config = dict(
    objective='epsilon',
    cond_dropout=0.1,
    mlp_ratio=4,
    inner_norm=False,
    eps=1e-10,
    max_steps=25800,
    batch_size=128,
    final_lr_fraction=0,
)
Rows from block 2 of a small class-conditioned image diffusion model, named by matrix and row number. Rows with one number belong to one neuron. Each number is 50 + 12 x the weight over its row's rms, rounded and kept within 0 to 99. All counts start at 0.
After each neuron's rows are labels from the 100 images, of 14976 (inputs lightly noised), where the neuron reaches its highest value: "strongest on" is what is common among them; "colour at peak" is the nearest of a few named colours to the mean colour under the peak. Only what is clearly more common there than usual is listed. The data: retinal OCT scans (Kermany 2017). In brackets: how many of the 100.
# fc1: MLP up (model.blocks.2.mlp.fc1.weight, 1024x256), inputs 0-63
# fc2: MLP down (model.blocks.2.mlp.fc2.weight, 256x1024, transposed), outputs 0-63

fc1.746:56 40 54 30 65 46 41 58 67 73 52 51 42 57 50 44 55 30 67 47 44 32 56 44 45 54 33 61 66 37 48 49 42 20 56 35 60 66 51 32 56 42 63 35 42 54 16 47 32 47 61 54 53 57 35 49 47 27 32 37 57 49 45 56
fc2.746:64 43 41 07 47 55 60 43 26 60 73 45 53 66 40 49 42 46 49 25 48 53 58 49 33 45 46 22 53 25 40 50 62 40 61 39 56 33 56 47 81 46 53 77 46 52 39 56 46 52 34 51 62 36 32 47 42 72 59 51 66 50 64 39
strongest on: finding: choroidal neovascularization (66)
colour at peak: grey (97)

fc1.662:43 53 51 55 48 41 68 53 52 46 52 53 37 47 57 59 41 63 47 64 47 48 57 53 55 65 51 62 48 99 49 58 48 56 63 49 53 39 52 56 56 60 40 54 55 55 29 62 58 44 54 43 59 64 66 52 54 34 45 56 49 69 48 50
fc2.662:52 35 48 99 43 53 68 58 42 46 60 38 52 54 49 52 47 32 53 79 56 56 44 56 47 41 55 40 42 21 40 52 60 50 44 51 60 45 48 51 43 57 50 47 48 49 53 38 61 53 54 54 54 56 49 56 43 45 51 35 58 43 51 48
strongest on: finding: choroidal neovascularization (83)
colour at peak: grey (89)

fc1.63:49 50 35 34 58 56 57 60 39 60 69 54 26 63 36 49 45 22 54 45 43 44 63 40 55 74 65 57 62 89 40 54 52 58 39 72 48 61 25 49 46 65 42 44 62 32 34 58 56 35 49 39 40 53 45 56 43 44 46 46 49 62 66 65
fc2.63:37 36 53 00 35 57 81 57 52 45 71 38 32 62 53 28 49 41 55 71 37 54 49 42 47 31 45 77 56 19 35 63 46 46 43 46 43 45 37 36 85 60 35 34 39 39 35 61 57 27 48 56 57 58 46 59 36 55 55 42 42 33 42 44
strongest on: finding: choroidal neovascularization (71)
colour at peak: grey (68)

fc1.371:31 52 43 55 39 54 41 49 54 47 46 53 52 60 42 16 63 56 50 53 38 45 40 43 54 40 53 65 49 65 31 76 39 54 35 32 58 51 28 35 28 44 53 47 49 46 31 46 58 46 61 44 57 63 59 36 36 40 43 45 63 41 57 24
fc2.371:49 54 48 46 52 43 58 52 49 45 61 42 37 59 45 42 60 69 34 64 30 57 41 61 43 47 46 49 49 58 58 34 47 53 41 35 56 57 59 39 54 56 46 51 51 64 67 63 47 59 49 48 48 53 23 58 51 44 39 40 44 42 56 68
strongest on: finding: diabetic macular edema (43)
colour at peak: grey (72)

fc1.84:52 77 47 65 40 49 63 45 43 52 52 46 52 43 39 55 66 41 41 33 54 73 69 41 53 42 43 55 52 58 35 51 44 38 50 56 57 52 39 60 59 26 38 75 59 62 45 77 51 52 67 65 44 46 76 53 53 28 50 69 56 36 68 43
fc2.84:82 42 56 59 66 48 50 18 68 35 43 50 56 58 74 54 51 80 54 34 52 52 57 31 56 22 53 52 38 49 56 50 42 45 48 61 69 55 51 47 89 44 61 54 44 48 44 49 64 49 49 44 81 81 54 53 45 55 50 48 57 51 36 49
strongest on: finding: normal (78)
colour at peak: grey (72)

fc1.329:50 66 50 46 35 38 49 38 56 65 51 49 41 55 53 41 52 44 44 36 63 32 42 39 54 46 43 52 59 59 64 42 33 66 43 47 75 71 52 35 47 51 48 48 71 57 50 63 51 44 66 52 40 57 39 46 48 77 21 49 41 52 59 41
fc2.329:44 44 44 32 48 52 61 44 39 55 44 56 56 38 54 65 52 41 54 49 52 67 62 53 46 43 56 20 51 00 29 62 67 43 44 43 42 54 49 52 45 61 65 40 50 62 65 21 34 44 52 61 58 57 43 40 44 64 66 52 53 32 56 40
strongest on: finding: diabetic macular edema (42)
colour at peak: grey (88)

fc1.655:56 54 44 47 55 57 39 54 57 52 60 45 46 60 44 50 52 41 52 57 49 61 41 54 40 52 51 41 19 49 49 45 26 68 52 61 81 74 56 46 49 34 35 69 49 38 57 54 24 60 54 34 53 34 51 38 50 47 51 53 46 47 53 32
fc2.655:44 74 49 99 52 37 60 47 48 41 55 42 66 56 66 54 46 65 47 36 49 43 73 36 50 32 39 60 57 85 62 42 45 55 48 62 35 41 41 74 34 60 49 61 32 51 50 67 60 44 42 42 68 53 40 63 31 43 65 32 54 37 47 65
strongest on: finding: choroidal neovascularization (62)
colour at peak: grey (73)

fc1.469:69 53 33 32 60 65 45 33 55 53 58 57 50 44 42 52 36 41 44 55 65 56 42 57 52 51 91 54 39 58 41 50 38 75 53 72 53 68 57 42 68 55 57 51 71 55 54 42 66 51 36 39 19 53 56 46 54 40 46 48 52 54 80 39
fc2.469:40 59 54 53 52 57 31 62 49 51 74 51 51 47 59 66 63 53 64 51 66 52 30 47 42 43 31 64 37 93 36 44 47 47 39 46 48 50 35 41 32 49 41 54 50 55 86 56 61 51 62 52 51 53 62 37 35 53 32 47 37 57 31 38
strongest on: finding: choroidal neovascularization (60); finding: diabetic macular edema (30)
colour at peak: grey (90)

fc1.365:36 59 58 53 74 57 47 52 48 43 42 35 16 49 48 25 44 19 62 56 65 45 74 57 26 56 60 54 72 48 53 48 56 55 67 49 64 46 30 42 43 58 60 48 56 43 46 51 43 43 52 53 45 51 51 34 36 35 35 47 37 40 71 39
fc2.365:52 17 42 08 72 52 63 50 57 52 44 47 36 68 51 30 48 64 21 54 70 58 43 40 49 54 63 22 62 54 50 46 55 39 58 46 55 59 49 63 58 56 37 43 53 46 65 60 45 57 48 49 50 47 55 35 57 95 55 45 60 55 56 31
strongest on: finding: normal (92)
colour at peak: grey (99)

fc1.749:78 41 45 39 70 50 43 35 39 62 41 41 52 73 48 63 71 34 75 52 62 61 58 37 22 37 44 52 73 76 55 37 42 50 45 37 43 58 38 49 52 33 48 59 55 54 40 49 49 50 51 51 51 31 53 39 54 63 37 44 39 51 51 45
fc2.749:48 00 59 62 40 58 47 47 57 56 49 38 48 59 53 24 48 31 66 47 54 36 61 32 50 48 27 42 45 34 43 48 51 51 45 50 42 49 42 51 45 67 49 58 61 64 76 68 51 54 43 65 34 45 47 64 30 68 61 00 44 31 57 54
strongest on: finding: choroidal neovascularization (63)
colour at peak: grey (100)

fc1.616:56 68 58 28 46 67 51 70 47 42 38 66 47 42 70 60 36 46 56 69 40 62 61 63 37 32 39 51 64 51 54 70 49 54 47 42 56 42 60 29 54 41 48 56 66 36 58 61 65 55 39 19 50 46 32 38 28 41 42 62 47 54 69 58
fc2.616:48 84 53 00 51 41 71 53 49 64 48 56 57 54 59 38 47 31 43 71 53 55 55 55 42 45 57 65 50 41 47 34 49 47 44 57 45 55 53 60 54 41 51 57 53 51 60 51 41 40 49 63 52 50 49 52 42 61 41 62 38 51 53 37
strongest on: finding: diabetic macular edema (46)
colour at peak: grey (60)

fc1.121:35 48 62 37 33 26 51 55 47 42 45 66 35 48 53 48 28 49 41 55 41 82 74 55 33 59 34 49 73 48 62 64 43 48 37 64 27 29 64 36 52 58 41 65 66 55 50 56 57 46 55 38 67 46 52 31 28 43 52 55 59 50 40 57
fc2.121:67 36 46 00 55 57 40 55 60 51 64 58 62 48 48 54 30 56 45 57 43 47 51 55 67 63 40 69 48 46 48 52 55 54 46 39 44 60 46 33 43 44 48 48 44 50 32 46 43 56 48 51 59 51 66 53 45 53 55 38 47 51 43 56
strongest on: finding: diabetic macular edema (43)
colour at peak: grey (82)

fc1.595:66 53 62 39 39 62 28 77 69 46 37 61 64 61 60 53 64 45 57 52 72 69 64 45 56 42 57 60 54 50 32 53 61 55 60 50 49 31 46 18 60 40 60 44 47 60 53 54 54 48 49 52 53 63 50 55 45 47 50 62 51 68 26 38
fc2.595:52 28 36 19 57 55 10 44 49 51 32 36 55 32 55 50 46 59 54 63 94 50 60 52 48 62 54 83 47 49 36 34 55 62 34 54 51 35 29 68 54 49 45 60 56 77 61 46 50 47 50 58 41 55 47 62 62 75 48 29 50 51 59 24
strongest on: finding: diabetic macular edema (47)
colour at peak: grey (95)

fc1.260:35 40 37 35 67 58 24 56 43 42 65 39 20 51 43 54 53 32 49 57 36 53 42 50 51 86 59 72 36 63 40 53 36 58 47 64 57 41 39 68 56 53 31 53 54 49 37 46 43 43 53 54 28 39 61 52 57 42 47 30 43 44 62 62
fc2.260:51 27 45 48 52 57 53 50 37 39 66 32 28 63 32 38 58 64 37 56 52 69 57 47 48 39 56 71 43 23 65 71 50 58 62 37 40 39 48 33 62 74 62 39 54 37 32 53 59 47 57 51 37 42 60 53 31 85 56 62 30 44 36 40
strongest on: finding: diabetic macular edema (40)
colour at peak: grey (66)

fc1.691:36 71 64 23 30 63 58 61 53 40 40 61 46 31 63 50 44 52 52 53 61 64 54 65 36 41 58 55 51 60 62 69 66 45 71 56 50 36 59 34 48 44 64 56 44 42 47 62 44 46 22 28 52 58 44 48 14 34 46 62 50 78 62 36
fc2.691:50 35 47 99 48 54 32 57 55 45 57 56 56 47 50 90 45 36 55 59 73 53 48 46 49 53 44 34 52 46 52 33 49 52 33 45 54 47 51 57 54 52 46 60 58 63 75 46 47 59 50 55 48 50 37 58 70 46 58 30 57 67 53 47
strongest on: finding: choroidal neovascularization (71)
colour at peak: grey (97)

fc1.635:24 62 65 28 52 42 40 67 53 48 52 65 70 31 67 48 39 51 35 59 43 20 41 51 35 31 42 53 61 47 62 66 57 49 47 18 60 64 70 36 55 17 50 43 41 44 63 65 29 49 49 45 45 55 41 36 40 37 46 60 38 58 43 67
fc2.635:58 68 40 00 52 56 51 48 52 54 59 41 43 58 52 49 52 55 62 47 44 49 57 49 53 50 49 69 44 21 52 65 48 53 51 56 50 49 47 46 46 58 59 63 49 64 49 44 36 50 53 55 68 49 60 47 30 65 35 60 36 77 53 46
strongest on: finding: choroidal neovascularization (59); finding: diabetic macular edema (31)
colour at peak: grey (92)

fc1.666:42 49 70 45 58 53 40 44 58 47 51 47 45 59 35 54 65 36 46 34 44 41 48 42 62 71 05 48 53 49 48 49 66 24 53 49 21 35 23 57 47 45 45 54 70 64 43 48 43 52 51 40 64 54 37 36 42 50 48 46 56 45 21 63
fc2.666:53 46 53 99 42 52 28 58 39 56 40 37 60 37 42 73 53 60 38 51 31 54 39 52 53 70 40 81 53 87 43 29 59 56 61 46 50 60 55 45 59 56 62 40 46 40 63 35 56 53 43 55 51 48 63 49 48 23 78 32 50 36 55 35
strongest on: finding: choroidal neovascularization (68)
colour at peak: grey (84)

fc1.124:53 48 38 40 47 52 48 86 65 49 34 64 37 39 60 57 52 44 46 52 59 54 40 60 44 51 73 47 63 55 47 65 69 44 43 52 46 38 63 42 49 43 66 65 46 38 53 66 34 53 60 49 66 37 50 54 39 46 48 60 39 63 60 51
fc2.124:55 57 70 25 28 54 55 53 59 50 46 57 45 48 46 60 40 22 42 52 53 50 38 52 59 59 42 63 50 28 55 63 39 51 31 44 37 42 48 53 60 44 41 54 52 51 83 39 46 59 45 61 54 56 85 51 44 08 45 59 35 83 40 56
strongest on: finding: diabetic macular edema (31)
colour at peak: grey (93)

fc1.17:36 64 64 63 41 48 45 48 66 51 39 52 33 58 56 42 68 39 61 61 41 44 38 32 55 43 32 44 58 72 59 45 23 50 47 22 57 43 66 26 48 42 33 56 42 72 44 50 48 54 46 60 44 65 53 59 26 57 30 62 58 51 59 36
fc2.17:50 11 28 45 46 49 69 40 55 44 29 41 59 48 43 82 34 38 23 51 36 41 30 61 55 56 62 43 53 10 60 31 55 53 51 65 45 28 69 47 66 47 58 51 62 73 41 68 42 57 42 51 54 54 71 72 54 50 48 36 48 51 41 11
strongest on: finding: diabetic macular edema (38)
colour at peak: grey (100)

fc1.166:35 53 60 33 68 50 43 64 31 45 40 59 49 31 53 43 31 56 43 54 62 63 68 57 26 43 76 58 50 55 52 67 71 43 38 50 51 49 72 40 51 63 65 47 52 38 63 50 31 42 33 34 49 64 37 38 32 43 53 64 25 65 46 37
fc2.166:53 54 48 44 55 48 10 47 50 50 52 61 42 60 47 79 56 36 48 73 57 52 43 44 54 60 48 65 58 31 48 70 48 61 43 54 55 47 61 37 45 41 44 58 57 60 18 59 49 53 38 61 53 51 61 65 63 45 57 58 36 67 48 38
strongest on: finding: choroidal neovascularization (63)
colour at peak: grey (93)

fc1.243:66 61 48 47 42 54 43 66 44 57 55 53 31 56 47 54 64 41 74 57 47 54 49 30 43 73 42 49 54 80 56 54 37 53 72 69 33 63 56 48 52 21 34 53 55 69 48 47 49 43 45 63 57 68 42 61 24 55 45 44 51 62 55 54
fc2.243:56 26 51 17 48 58 20 45 33 47 62 39 42 55 48 54 47 56 33 60 50 48 49 40 38 50 54 42 47 25 52 52 51 46 32 39 43 44 64 26 37 41 49 52 55 58 55 55 46 60 53 59 51 50 69 47 31 11 52 52 62 62 46 53
strongest on: finding: diabetic macular edema (38)
colour at peak: white (49)

fc1.327:55 56 60 42 51 60 48 40 53 46 51 43 48 58 63 44 65 39 62 50 56 62 56 58 40 59 51 48 65 77 52 41 42 35 50 68 44 45 51 56 51 64 26 57 57 60 56 49 22 28 34 52 51 47 47 57 50 73 29 57 35 45 64 36
fc2.327:51 35 40 38 45 48 65 41 55 49 62 38 57 43 39 42 34 13 52 43 71 51 61 39 55 39 50 49 48 23 52 52 60 50 47 38 60 44 51 44 43 49 57 41 57 68 63 56 51 27 56 43 50 57 52 38 50 45 47 75 25 13 55 28
strongest on: finding: diabetic macular edema (43)
colour at peak: grey (96)

fc1.101:59 44 57 60 56 32 69 30 59 42 51 43 49 64 45 58 58 56 61 44 37 46 36 49 54 63 40 35 70 64 65 68 65 53 71 48 18 42 57 71 44 43 52 40 55 38 21 68 58 45 38 37 58 30 45 50 39 47 45 68 40 64 28 38
fc2.101:38 43 50 99 44 35 53 60 47 56 64 39 49 48 62 52 54 33 53 79 54 38 48 55 63 50 53 57 54 24 38 58 38 50 53 58 42 51 51 70 48 58 52 41 56 48 62 47 42 57 52 44 59 35 41 47 09 44 54 26 56 48 54 47
strongest on: finding: choroidal neovascularization (59)
colour at peak: grey (81)

fc1.330:37 44 48 28 54 80 43 58 47 53 76 59 39 56 20 51 47 31 49 62 23 27 54 35 49 64 29 50 42 66 60 51 33 41 49 43 46 59 33 55 58 54 35 46 45 50 29 61 51 49 52 67 35 37 39 38 62 38 49 51 73 47 51 53
fc2.330:54 49 69 24 32 38 62 56 47 43 62 29 80 58 62 56 60 65 33 59 37 57 27 57 54 46 54 47 47 11 55 68 56 57 55 42 68 35 27 42 40 47 62 53 50 55 39 20 56 45 47 35 41 36 40 47 47 65 64 20 62 55 30 44
strongest on: finding: choroidal neovascularization (87)
colour at peak: grey (95)

fc1.374:47 38 53 51 55 34 54 69 50 15 45 48 50 29 46 54 43 65 39 49 48 50 40 58 61 53 51 29 65 70 74 59 63 42 56 74 60 44 60 51 38 41 52 60 36 41 41 58 55 58 68 42 40 50 56 49 34 48 36 52 55 70 31 33
fc2.374:52 00 48 99 55 61 48 49 46 59 37 52 53 34 71 58 48 99 42 46 47 41 69 48 47 47 54 71 46 41 42 40 37 32 56 61 40 49 45 34 37 44 52 45 59 49 25 71 57 50 45 52 36 44 49 50 57 33 60 47 39 43 55 54
strongest on: finding: choroidal neovascularization (63)
colour at peak: grey (53)

fc1.380:53 48 46 47 50 55 47 43 46 44 50 65 49 34 48 48 21 52 59 68 36 53 55 61 58 72 71 50 67 57 32 62 65 85 48 59 52 58 61 41 64 71 53 38 50 42 55 45 66 43 58 50 34 46 54 37 50 48 45 54 43 65 75 56
fc2.380:47 78 47 13 55 50 47 51 55 35 52 45 41 61 56 22 54 43 46 64 45 43 63 51 55 50 37 88 62 56 34 45 50 54 46 44 50 53 46 51 53 60 50 64 42 55 33 50 48 50 48 60 54 45 49 56 40 71 39 25 41 58 43 50
strongest on: finding: diabetic macular edema (35)
colour at peak: grey (88)