Weights of a small class-conditioned image diffusion model: 98430 training examples, 33.6 epochs.
Rows from expert 2 of block 7, named by matrix and row number. Rows with one number belong to one neuron. Each number is 500 + 25 x the weight over its row's rms, rounded and kept within 0 to 999. All counts start at 0. Numbers have three digits each.
# up: expert up (model.blocks.7.mlp.up, 4x64x256), inputs 172-255
# down: expert down (model.blocks.7.mlp.down, 4x256x64, transposed), outputs 172-255
up.4:543518513446495485507521478509569518494527511490444484510533472496505528451474482530445514517539509558512502514499540470526468524501542514493520521511521478503520444509525502495501510522462473502494522469514489501517495487498472495496525477527499521523
down.4:534456523481512491498567520492451512509487519485525543475486446500432468480508506515469529468479486542505499500489482478502541523511433489503500546491507497484526532518525508521527498525521471527496509468477487501510496484533482499494545516493525541531
up.5:538507533531435497492513489514530455483500477529472487520518491472457506483476515486481529504496498499530468494486509462461457473510514475492502479501501487548540502476505501499456545520500504489506506477504513511472464549484486472478502470516532529491
down.5:518490495529530494498545508478452519542462493438530509536489462472488524502501502495492463491472503535497497526500525510518540511526489486524487521508519473547505491547548516482519529525473523508532491508460509471471498534469529508520546507522546553491
up.6:521494481496487488491477492542492445493487556485516495521515497494554530553508475487505463492505508509485498485476511496492458496498504514516506474527489459513509505522481507478508520502499461498491503533447509468497517511514456484502502468432532511521
down.6:516505502517544516507503498513457435493512465471555509497494493455471499441509496483507483494474487495461491509519476487507474470482496481496510497523534476534510475510520502540467541508468485462509500512480439493520495521478477513529522526516589507498
up.7:493523496512514486506473484511500495525481496464519484478512522454494527474515503466491495446457517500530516487503524557497572539483493493516514473488467554476527479494515480504479509466484499499450517494488479500537492478498529462508507556533509466489
down.7:522499465496513533505485513518510509490497523514517490499471486501453480494485511528503465524526493446490481494499475554487469480484496509485512515502529531464506498511513498501476470466505466480457504505503542513528475483487528512468531473515510448478
up.8:498470524509443514521500501523495486464539489478492528547510524481454517484492494477483531513500493545505511510501494493519522498500489531516512464515485511534507539504491526546499534510485487489497537486492535495522488499512500505541519525476458481513
down.8:476508465521544524491513539542482479504488527530519513521473489465453483457507509544487470515505470537461466547518504537518457453494459475513510513482461484516506483455507533487467524497501502520494503490461483507512553480521550534523484482490488528449
up.9:505498515519504464511514501475471510468548523451489502468439508537480510525497481518526470499536549506453479498500431466457483505491466472502498499486556501509541503505486426495516525502445533537489480546458481494495516496516536501454513531508497484488
down.9:488486459514502530490520510487467512505519492533525525476512492517490493477525493531494471532509467502520486537473529477548472491453528530477508534506443510508561513493497439468485531485512498441507488526506518461505528507500495490525481500498513495491
up.10:524483508429459475507453521452476490507553535486515517510473468503521489493506474496536511484497518502444507532478485481564516515545458485516511537490494468495477477522508457473514498498486511484508500526475542523511517483490491512530494476511503447514
down.10:474511491453539495495497506455509489477501526475522465519486506492535498453491489513519546503482497528548486522503533472467517526558537504484506499494496549483447525483493480506506510487470532522526525502520497446494507499492513498493492509492482463500
up.11:519505519492521474522537508520531466480514537523498508510532499494521524592470494529516501501524517478482501504466500494525504486530514529520478475498516499496483472525490491472485498506469502487494512505446494443478508508494506510478549482464491503534
down.11:512508478512511510519492510503489444485506498477551499525482472531447497479459489480514460519528500509493489516530481478511506490514473493523498542503487489514502492542474511550473530519477477501541494498533472530497487509464471496529524504517522493508
up.12:543497514451485466478466500499533514499548481506514524500464488497499526458461507492502497467515483565473538488470465467510480470497504473533499486496501519475542502497494464519493561486423523516485507477482547478536486470522499512527460533492516452531
down.12:488506523452498524458494477485528523491520493488544520479498500499513519452549487524503573457517472531535485429520526470477533509521509505469508497483529523488492512467493502486522515502550513498522496491531538523516510492508506491498479529477489485515
up.13:542485495543458527471498520478549467484506534507477489503490528526497553497487475475492498479503482530496507476527518469526549488493539472481517522522492487537511491457468499491512443491490505460475517479510491503533517474478491474552492495484477509487
down.13:562491514536491486475492480500512499528493486511517498510484487528446484534443494475488503541509502474509480476480493512467487473473476485516510483523493545486533523496518512510487471492530505509479492488488489513540502497524496534450513521481512469501
up.14:468498516479538531462498473499478516477500503515498532520504482553483506511511499536486476481500529507481457534469453524501494463522554489489505480471514441514484494513445498521484506548493513488477510533466500501517520486524550489502493519479539498494
down.14:453503449500525476525504476485533541502481508480490488484547471522511494494447505467496486492514532493518512488496489520480560499529507488504514519501502511499487503525487512465483493501475500497492518502496497507518478507521510458464543468525505455532
up.15:518509524493484476477499516506498487498494491537462488500497536457550534481467505512477543487478465459484482463502521535514484539493523488541508458520457495515528479477484496500461495500496512511446530518491459473525477512485489499533530470554489509507
down.15:494495463494485514494511502512507513551519528490526485508469543466535482488538531513482523516527490477484525492509477490491508542494439488502489561518465486497510507506505512498483520515515481480492519484495524520502483497517531487487541507568490507494
up.16:489475528512487508467533443519508549496520463491519513530538501480511524510459502518479530480469510534516490590479479543473500516503554493505514503474480508517505534473464533533478527522485507474481503507509555501512479508507525466475524472446504518480
down.16:498516496505492498469517556516519562510431531501510492509462482484550487514511503532486490548531465538469497554524511517517474536496472493489502483471537537504512494521512521467464529501490486520514497502485530496519533508487591514516522505503490507464
up.17:549498515542445511529487506511519496459503510510467520526500474525473555483514467484491531484518481529483450530498512476548503520470490500453482517534505447566548473469488510522507470522525515501484486488472567518513541444489497499530470518476504524461
down.17:523491539542503460473502480518476469525515492523480489520506456533503497525462496478493533492473531499495505498485474502465531474479495496529502477516510513538520534530495513542506444503476536484516484491488446481509514499498536524494477518513490533483
up.18:539517472476533503501527465514525510477493485486480499482519494482540515476450494492462530480491508540517478508473531469492518550494554485501505476497501483500526481488483499472521527503444489490473529504529478476517494515474526497497522506491500503501
down.18:511505481470447492502509545507518544535478524540477498460467486476478509491556524526451496511527457520473509499497491463494494514497459514504473494487498530486511503492530528494499535494538507482480522472475490531517528516463517494484516526495503496508
up.19:503483515510525500480487501483517552503530478457483532498514475512511523501499538484486530461496502512496520540503522540497538506435513513472486481491501472507525515498458504567487522506497481543474479502502556512554515455520507493568463534519522483474
down.19:544525511515496491451484502479476561504466522548522481493514505520503489514485523514494474560503494502494514478461515516493436478462495500505501495512495481510491471524543497447481492509501500489486460505498485505563530501507527524464484492488486485487
up.20:519495507487471503492490518495497491478495508525481499495514464499503499556462513520503416513504514488477490462502513484515494492559486478515493503511527488536489469496487473472490483484500526458457529527492500531501505506460461486520488487432506517510
down.20:499528488499521489468449484485465506486519494513511499471514516550523508444540502550497464492537520515484505485501490500478510502531528518506512521500482516500500514515495485512512482477499541519467499492501542485520519492474504538491490519497536497489
up.21:520513532474513500501544452493478499493541486473492522510505462505511499477467505499490495501515503575496476518491491505507475465504490506490510481476523492485517508449516514549497537519469455482542531483505560499480499495539489519475477529532548479516
down.21:505478513485503488491554518495545513477487496467485528498526502487522471438516499568491521531527480533503525508494524498515502542497452502498485506467477509489508525501503510472529512496514494515508503506463528494467510491559488473521507483466518520516
up.22:493504503463517474523535506485478535498567508520466524519508457480489530493515491504480464502483462496504461514479484508493483489543484512502518514468512542509491501507527509523468496522498470459517539480460528484491470497545505502518480473491506496545
down.22:452498474469471491540531515472511506464488491534542495502498539469580486491480501521500518499500509546521493544509530464504464512523523472477519470464518550483484527514491499490528451489492499504539507485503479501472502469477529493482471514469493508546
up.23:544529526508482515530544492523496524489539499499501497526509506501435518463493513491461498501517512509503468502493554441477492482516520535456518508496519519499490477511520517486461506512495494499483550494471533493480513508532501485500510496494525535521
down.23:500453545524485488504585519510524528525466500517460556531519465472497493504494518541467458498475482539489515530506484490542495525536482494513477521508490483504512527528521518525495511510502501520478497487454498484482503494546496489506544452499509533505
up.24:505522474489535518511471521507504480461525520530488484503531485458524519457509488455455500487449513480488503470482558480480498533512531521474527481520479435525487503516489486487454504536484504521457514517501493461513494525503495492493484538484531528512
down.24:546508475519584527495491489509522463535494504440555507513501510452492507469544514513484533460501532497504494471490456480502549524480465508508486571539507486514527515513511526513475510519530522507488522494537566488515459517508454494492522511531538527498
up.25:565507512540512503481497487493518516476525470456468523520515487506499533513474525468472507469512505517507483527515506492519539482481519497486513492515480520519546510474439499534507510504492483500444518480486495491533513495523478470562483494451487513471
down.25:541510484516469502472486509501413535520484504529519462540496453538451507502498512513481466505501500485486501490482469491493436448452512500537481448525503501522514507530524517509468497506499520491485501515500482508533489501501526534459494506464492497465
up.26:500474503523485500502469471505494489530479503508492506494493486519479484488496478478545421486516486501490511473486478526501554502494481491527550520499502523505458515496525463478533482468527510486520523525501464509479511508477480487461502564554497456487
down.26:510503476504495517519514483526561470473498508466467482475494507558517504508467490513545484539498527489503494524518507550531506482494481512461527514501499524451489495489507491467473462477481493493474503513504529501485482502541502496486511434558460433469
up.27:462502480513510529509469528486492500491503525513465525501474478527465509471496478495533494509474516427447490484485513499501505488526498501489511538479489439513467494465507483497512459495503543506498481524474527486470502523504486518489441463453495518528
down.27:494519488491564485484503475498569468499473468459495514489518474504511506501487490501511505472494502466509499506518483492505494512527544476506439508494503464509452503494504537536476468498490502511513497524504448493474507536520467505504476539493524507484
up.28:513515527494457511507484476487491523521506507465516495486502418558526472526530510494509464504512555533502497514507502448531534428497522493506493573498504534474482495522495508470502479473511494499522495502546459501511539517485504488483471460447509518511
down.28:529502537486453502522510496490515516489514490496425501524513514568549508523473505491495553509485499495526501498484528498508479496504508496498499430505483491499503485477496503514503488513486510487506500505508479498498482511462524504499425551495508519494
up.29:541475508486485544515485488468537546508513470497512489494526421469467492490494482488492484464469493502510533474537473525535508486489519482511502482517474528483491512470518536520506499480523469480511523461541505505501448497487514484504510453453497484516
down.29:533509519492427498520536521518519589491465524495472509494483491506495498502498497505497463600539470494490508530503534517527456513495457503494488495470489516504486491540531532456458493522513500506508493504484468510510535489512552509502558506467501502485
up.30:502518533490496499530463544484482510475535533468500498477462481555515519506504495522502518495501528497460503521493489530484508492539444484491529505490518446481518454484502428467508470504497546544473494524431528518495505487516502506504454452526514487519
down.30:508491488519513492509461486508492537506492497525513512478500538472475469497485500507497449508506465540527494526514533513521417506534554503513503531519445495505496517483473460523518505499477513462478508522504479459515504515500551516477436559488518458499
up.31:516487510497474543458495550478488503478508566526460484472504476506472472478479501484496469506513481509477518505480555459485511505535498504496496544519489501479462456471507510496480466460460530516498511529486523486506524523465505541492483483480473527551
down.31:465513533495499480460486458475517514508521446528474508488474452515506491500498492478493506502495551533492502481514464509499501529513512511514481501473513509478468512541498534488508504480536508492511479512543512527501610532474470471497458476484486519508
up.32:509523495481512516492514508486541515489491503495478492498504410479502502498466503467515509480516494489466490511481539507493511470520509492505538476477490498497477481477514515469505465536505494508492519531471506510471461529481498496501546533542531509502
down.32:591515505514522473461529494491558484510518518520497499509461498498551509475487499484513499450527492496479495513521487464514486484508468501504470533501489457514526508513525503543514508527492461516511490525568525495476469514471497458498486487538520518501
up.33:454498533502454485532519516523489397505498511469487493496500515474536515480475491498511556504501473577499513470492517521492512489506451509503491546493488491504515494504486490484485491483480515497490518504494515512502508503435441505510567489529503487517
down.33:497509477507492511521497507507524470513470488450491471518494509424493505512510503492510517475491539473505512451517485492485543530497500511492508585493537532508511503538482494510486521509486495509513503512494515502487482508452465490495598525563548514492
up.34:493498474507470491507456491525527493510499509519470524547487454512489527480515501475519476502450549489471522494495512451523530512534494532474536531511508488527469499520525457487440507515507486493491494517508480553506455483500466491479485535478492475479
down.34:522488495460528508535455499532513501481525522500524504499504502525481469511478489528502524475531481484535485516522502477477488519524503464518547467520482541518454516485451476511474512513484497488455476496492515461502498485480518492498501536515474459469
up.35:507514477455460477556488550489485502513560537460495481462451478483516540494504489493518512499499540489505474502470503503490513510512437478519517535502510511508518465538518465458508464509469495487471534504469558520467501457525463519510499486495480482538
down.35:510479485488497530508510487490465477508487475507521541444481512472471456480494482524501512509473493486501501480538522498508515461466506508468536486481473565469526502526472478553554470504520452510482535491522505484495522453527503476511519466498469502529
up.36:453485492458477420499484523525541492516489495458495498498515535465502530450508490512472555478515448549495494538489510518506511509497501486537495488505485493504524459475514504516502501484480507511468505522453497479511518483520489496531548513550497474511
down.36:482497488480501532505500489496453502505506512542523488512478515444498492479489501486497511537503477522475490471509474492483462504496497501493524515486488479470525495514491499511490490478509460469458496507489487526521492457521506492492527463545505471507
up.37:482492474494541477497476441527484491486512477490505513535520491472504493484468507500488468500495513446482453534489503499504491508517534511496501519536470491512497505462509521510494550527509534519506496554490475498475485542470475505484573435465535531467
down.37:500507473507441529492498541491504520515488537536500467526492509480478497493531500519498501475520497487515528504474503442505456525512491497506472528528504561487487502482505519493478513518473530508501520515490507507492510513450490487519600535476573528465
up.38:520487510502413518495499495513482416509464519484473472498494445562499502536480500474503444516536517471504476450482512516497461461523499507532517490513492469509476504497503498477481482498529493482492510497494448505453480492493512494485448498443526497487
down.38:466501488497554501509461488488455496509461496517548489507501495441496526512484494460530442488473514526490512458497519557497520476507556496509522534479498461513491487517481499498538522484469516473515497517534478500482457509481528492520490462546515501505
up.39:513492525488521486485522535481498530481541504488487540491463495546515524525489493544504512484474463525481494514493477534472507524499461505507489518494510497507512509472483497549508505497490475521510487509462558497527492519531502543550503505487490463534
down.39:520519532484492482506476463484497575495439504531488459500524535502497493523468509527519488553523507561510483482484531516484417498500507483500509477486469498488514485523479497451501494495508505482499482489538477497521522505514525475464484524508473464534
up.40:517528552490517513541516511485483528491541499492523507499514491490488487502508509575532531502535488500479462464505476483524497494527477502500504488506536522489487521486496493474504535518511477490510522470466511468499514511499483514500550516487518498522
down.40:472480555475466491539517495464475516490452462495481502478527507507475508530474517447507509540502475527508519503511503504501534477509515507481490521484569497471499540490472495476512489490503487503526518497524492503458475504566489463515496486507449485556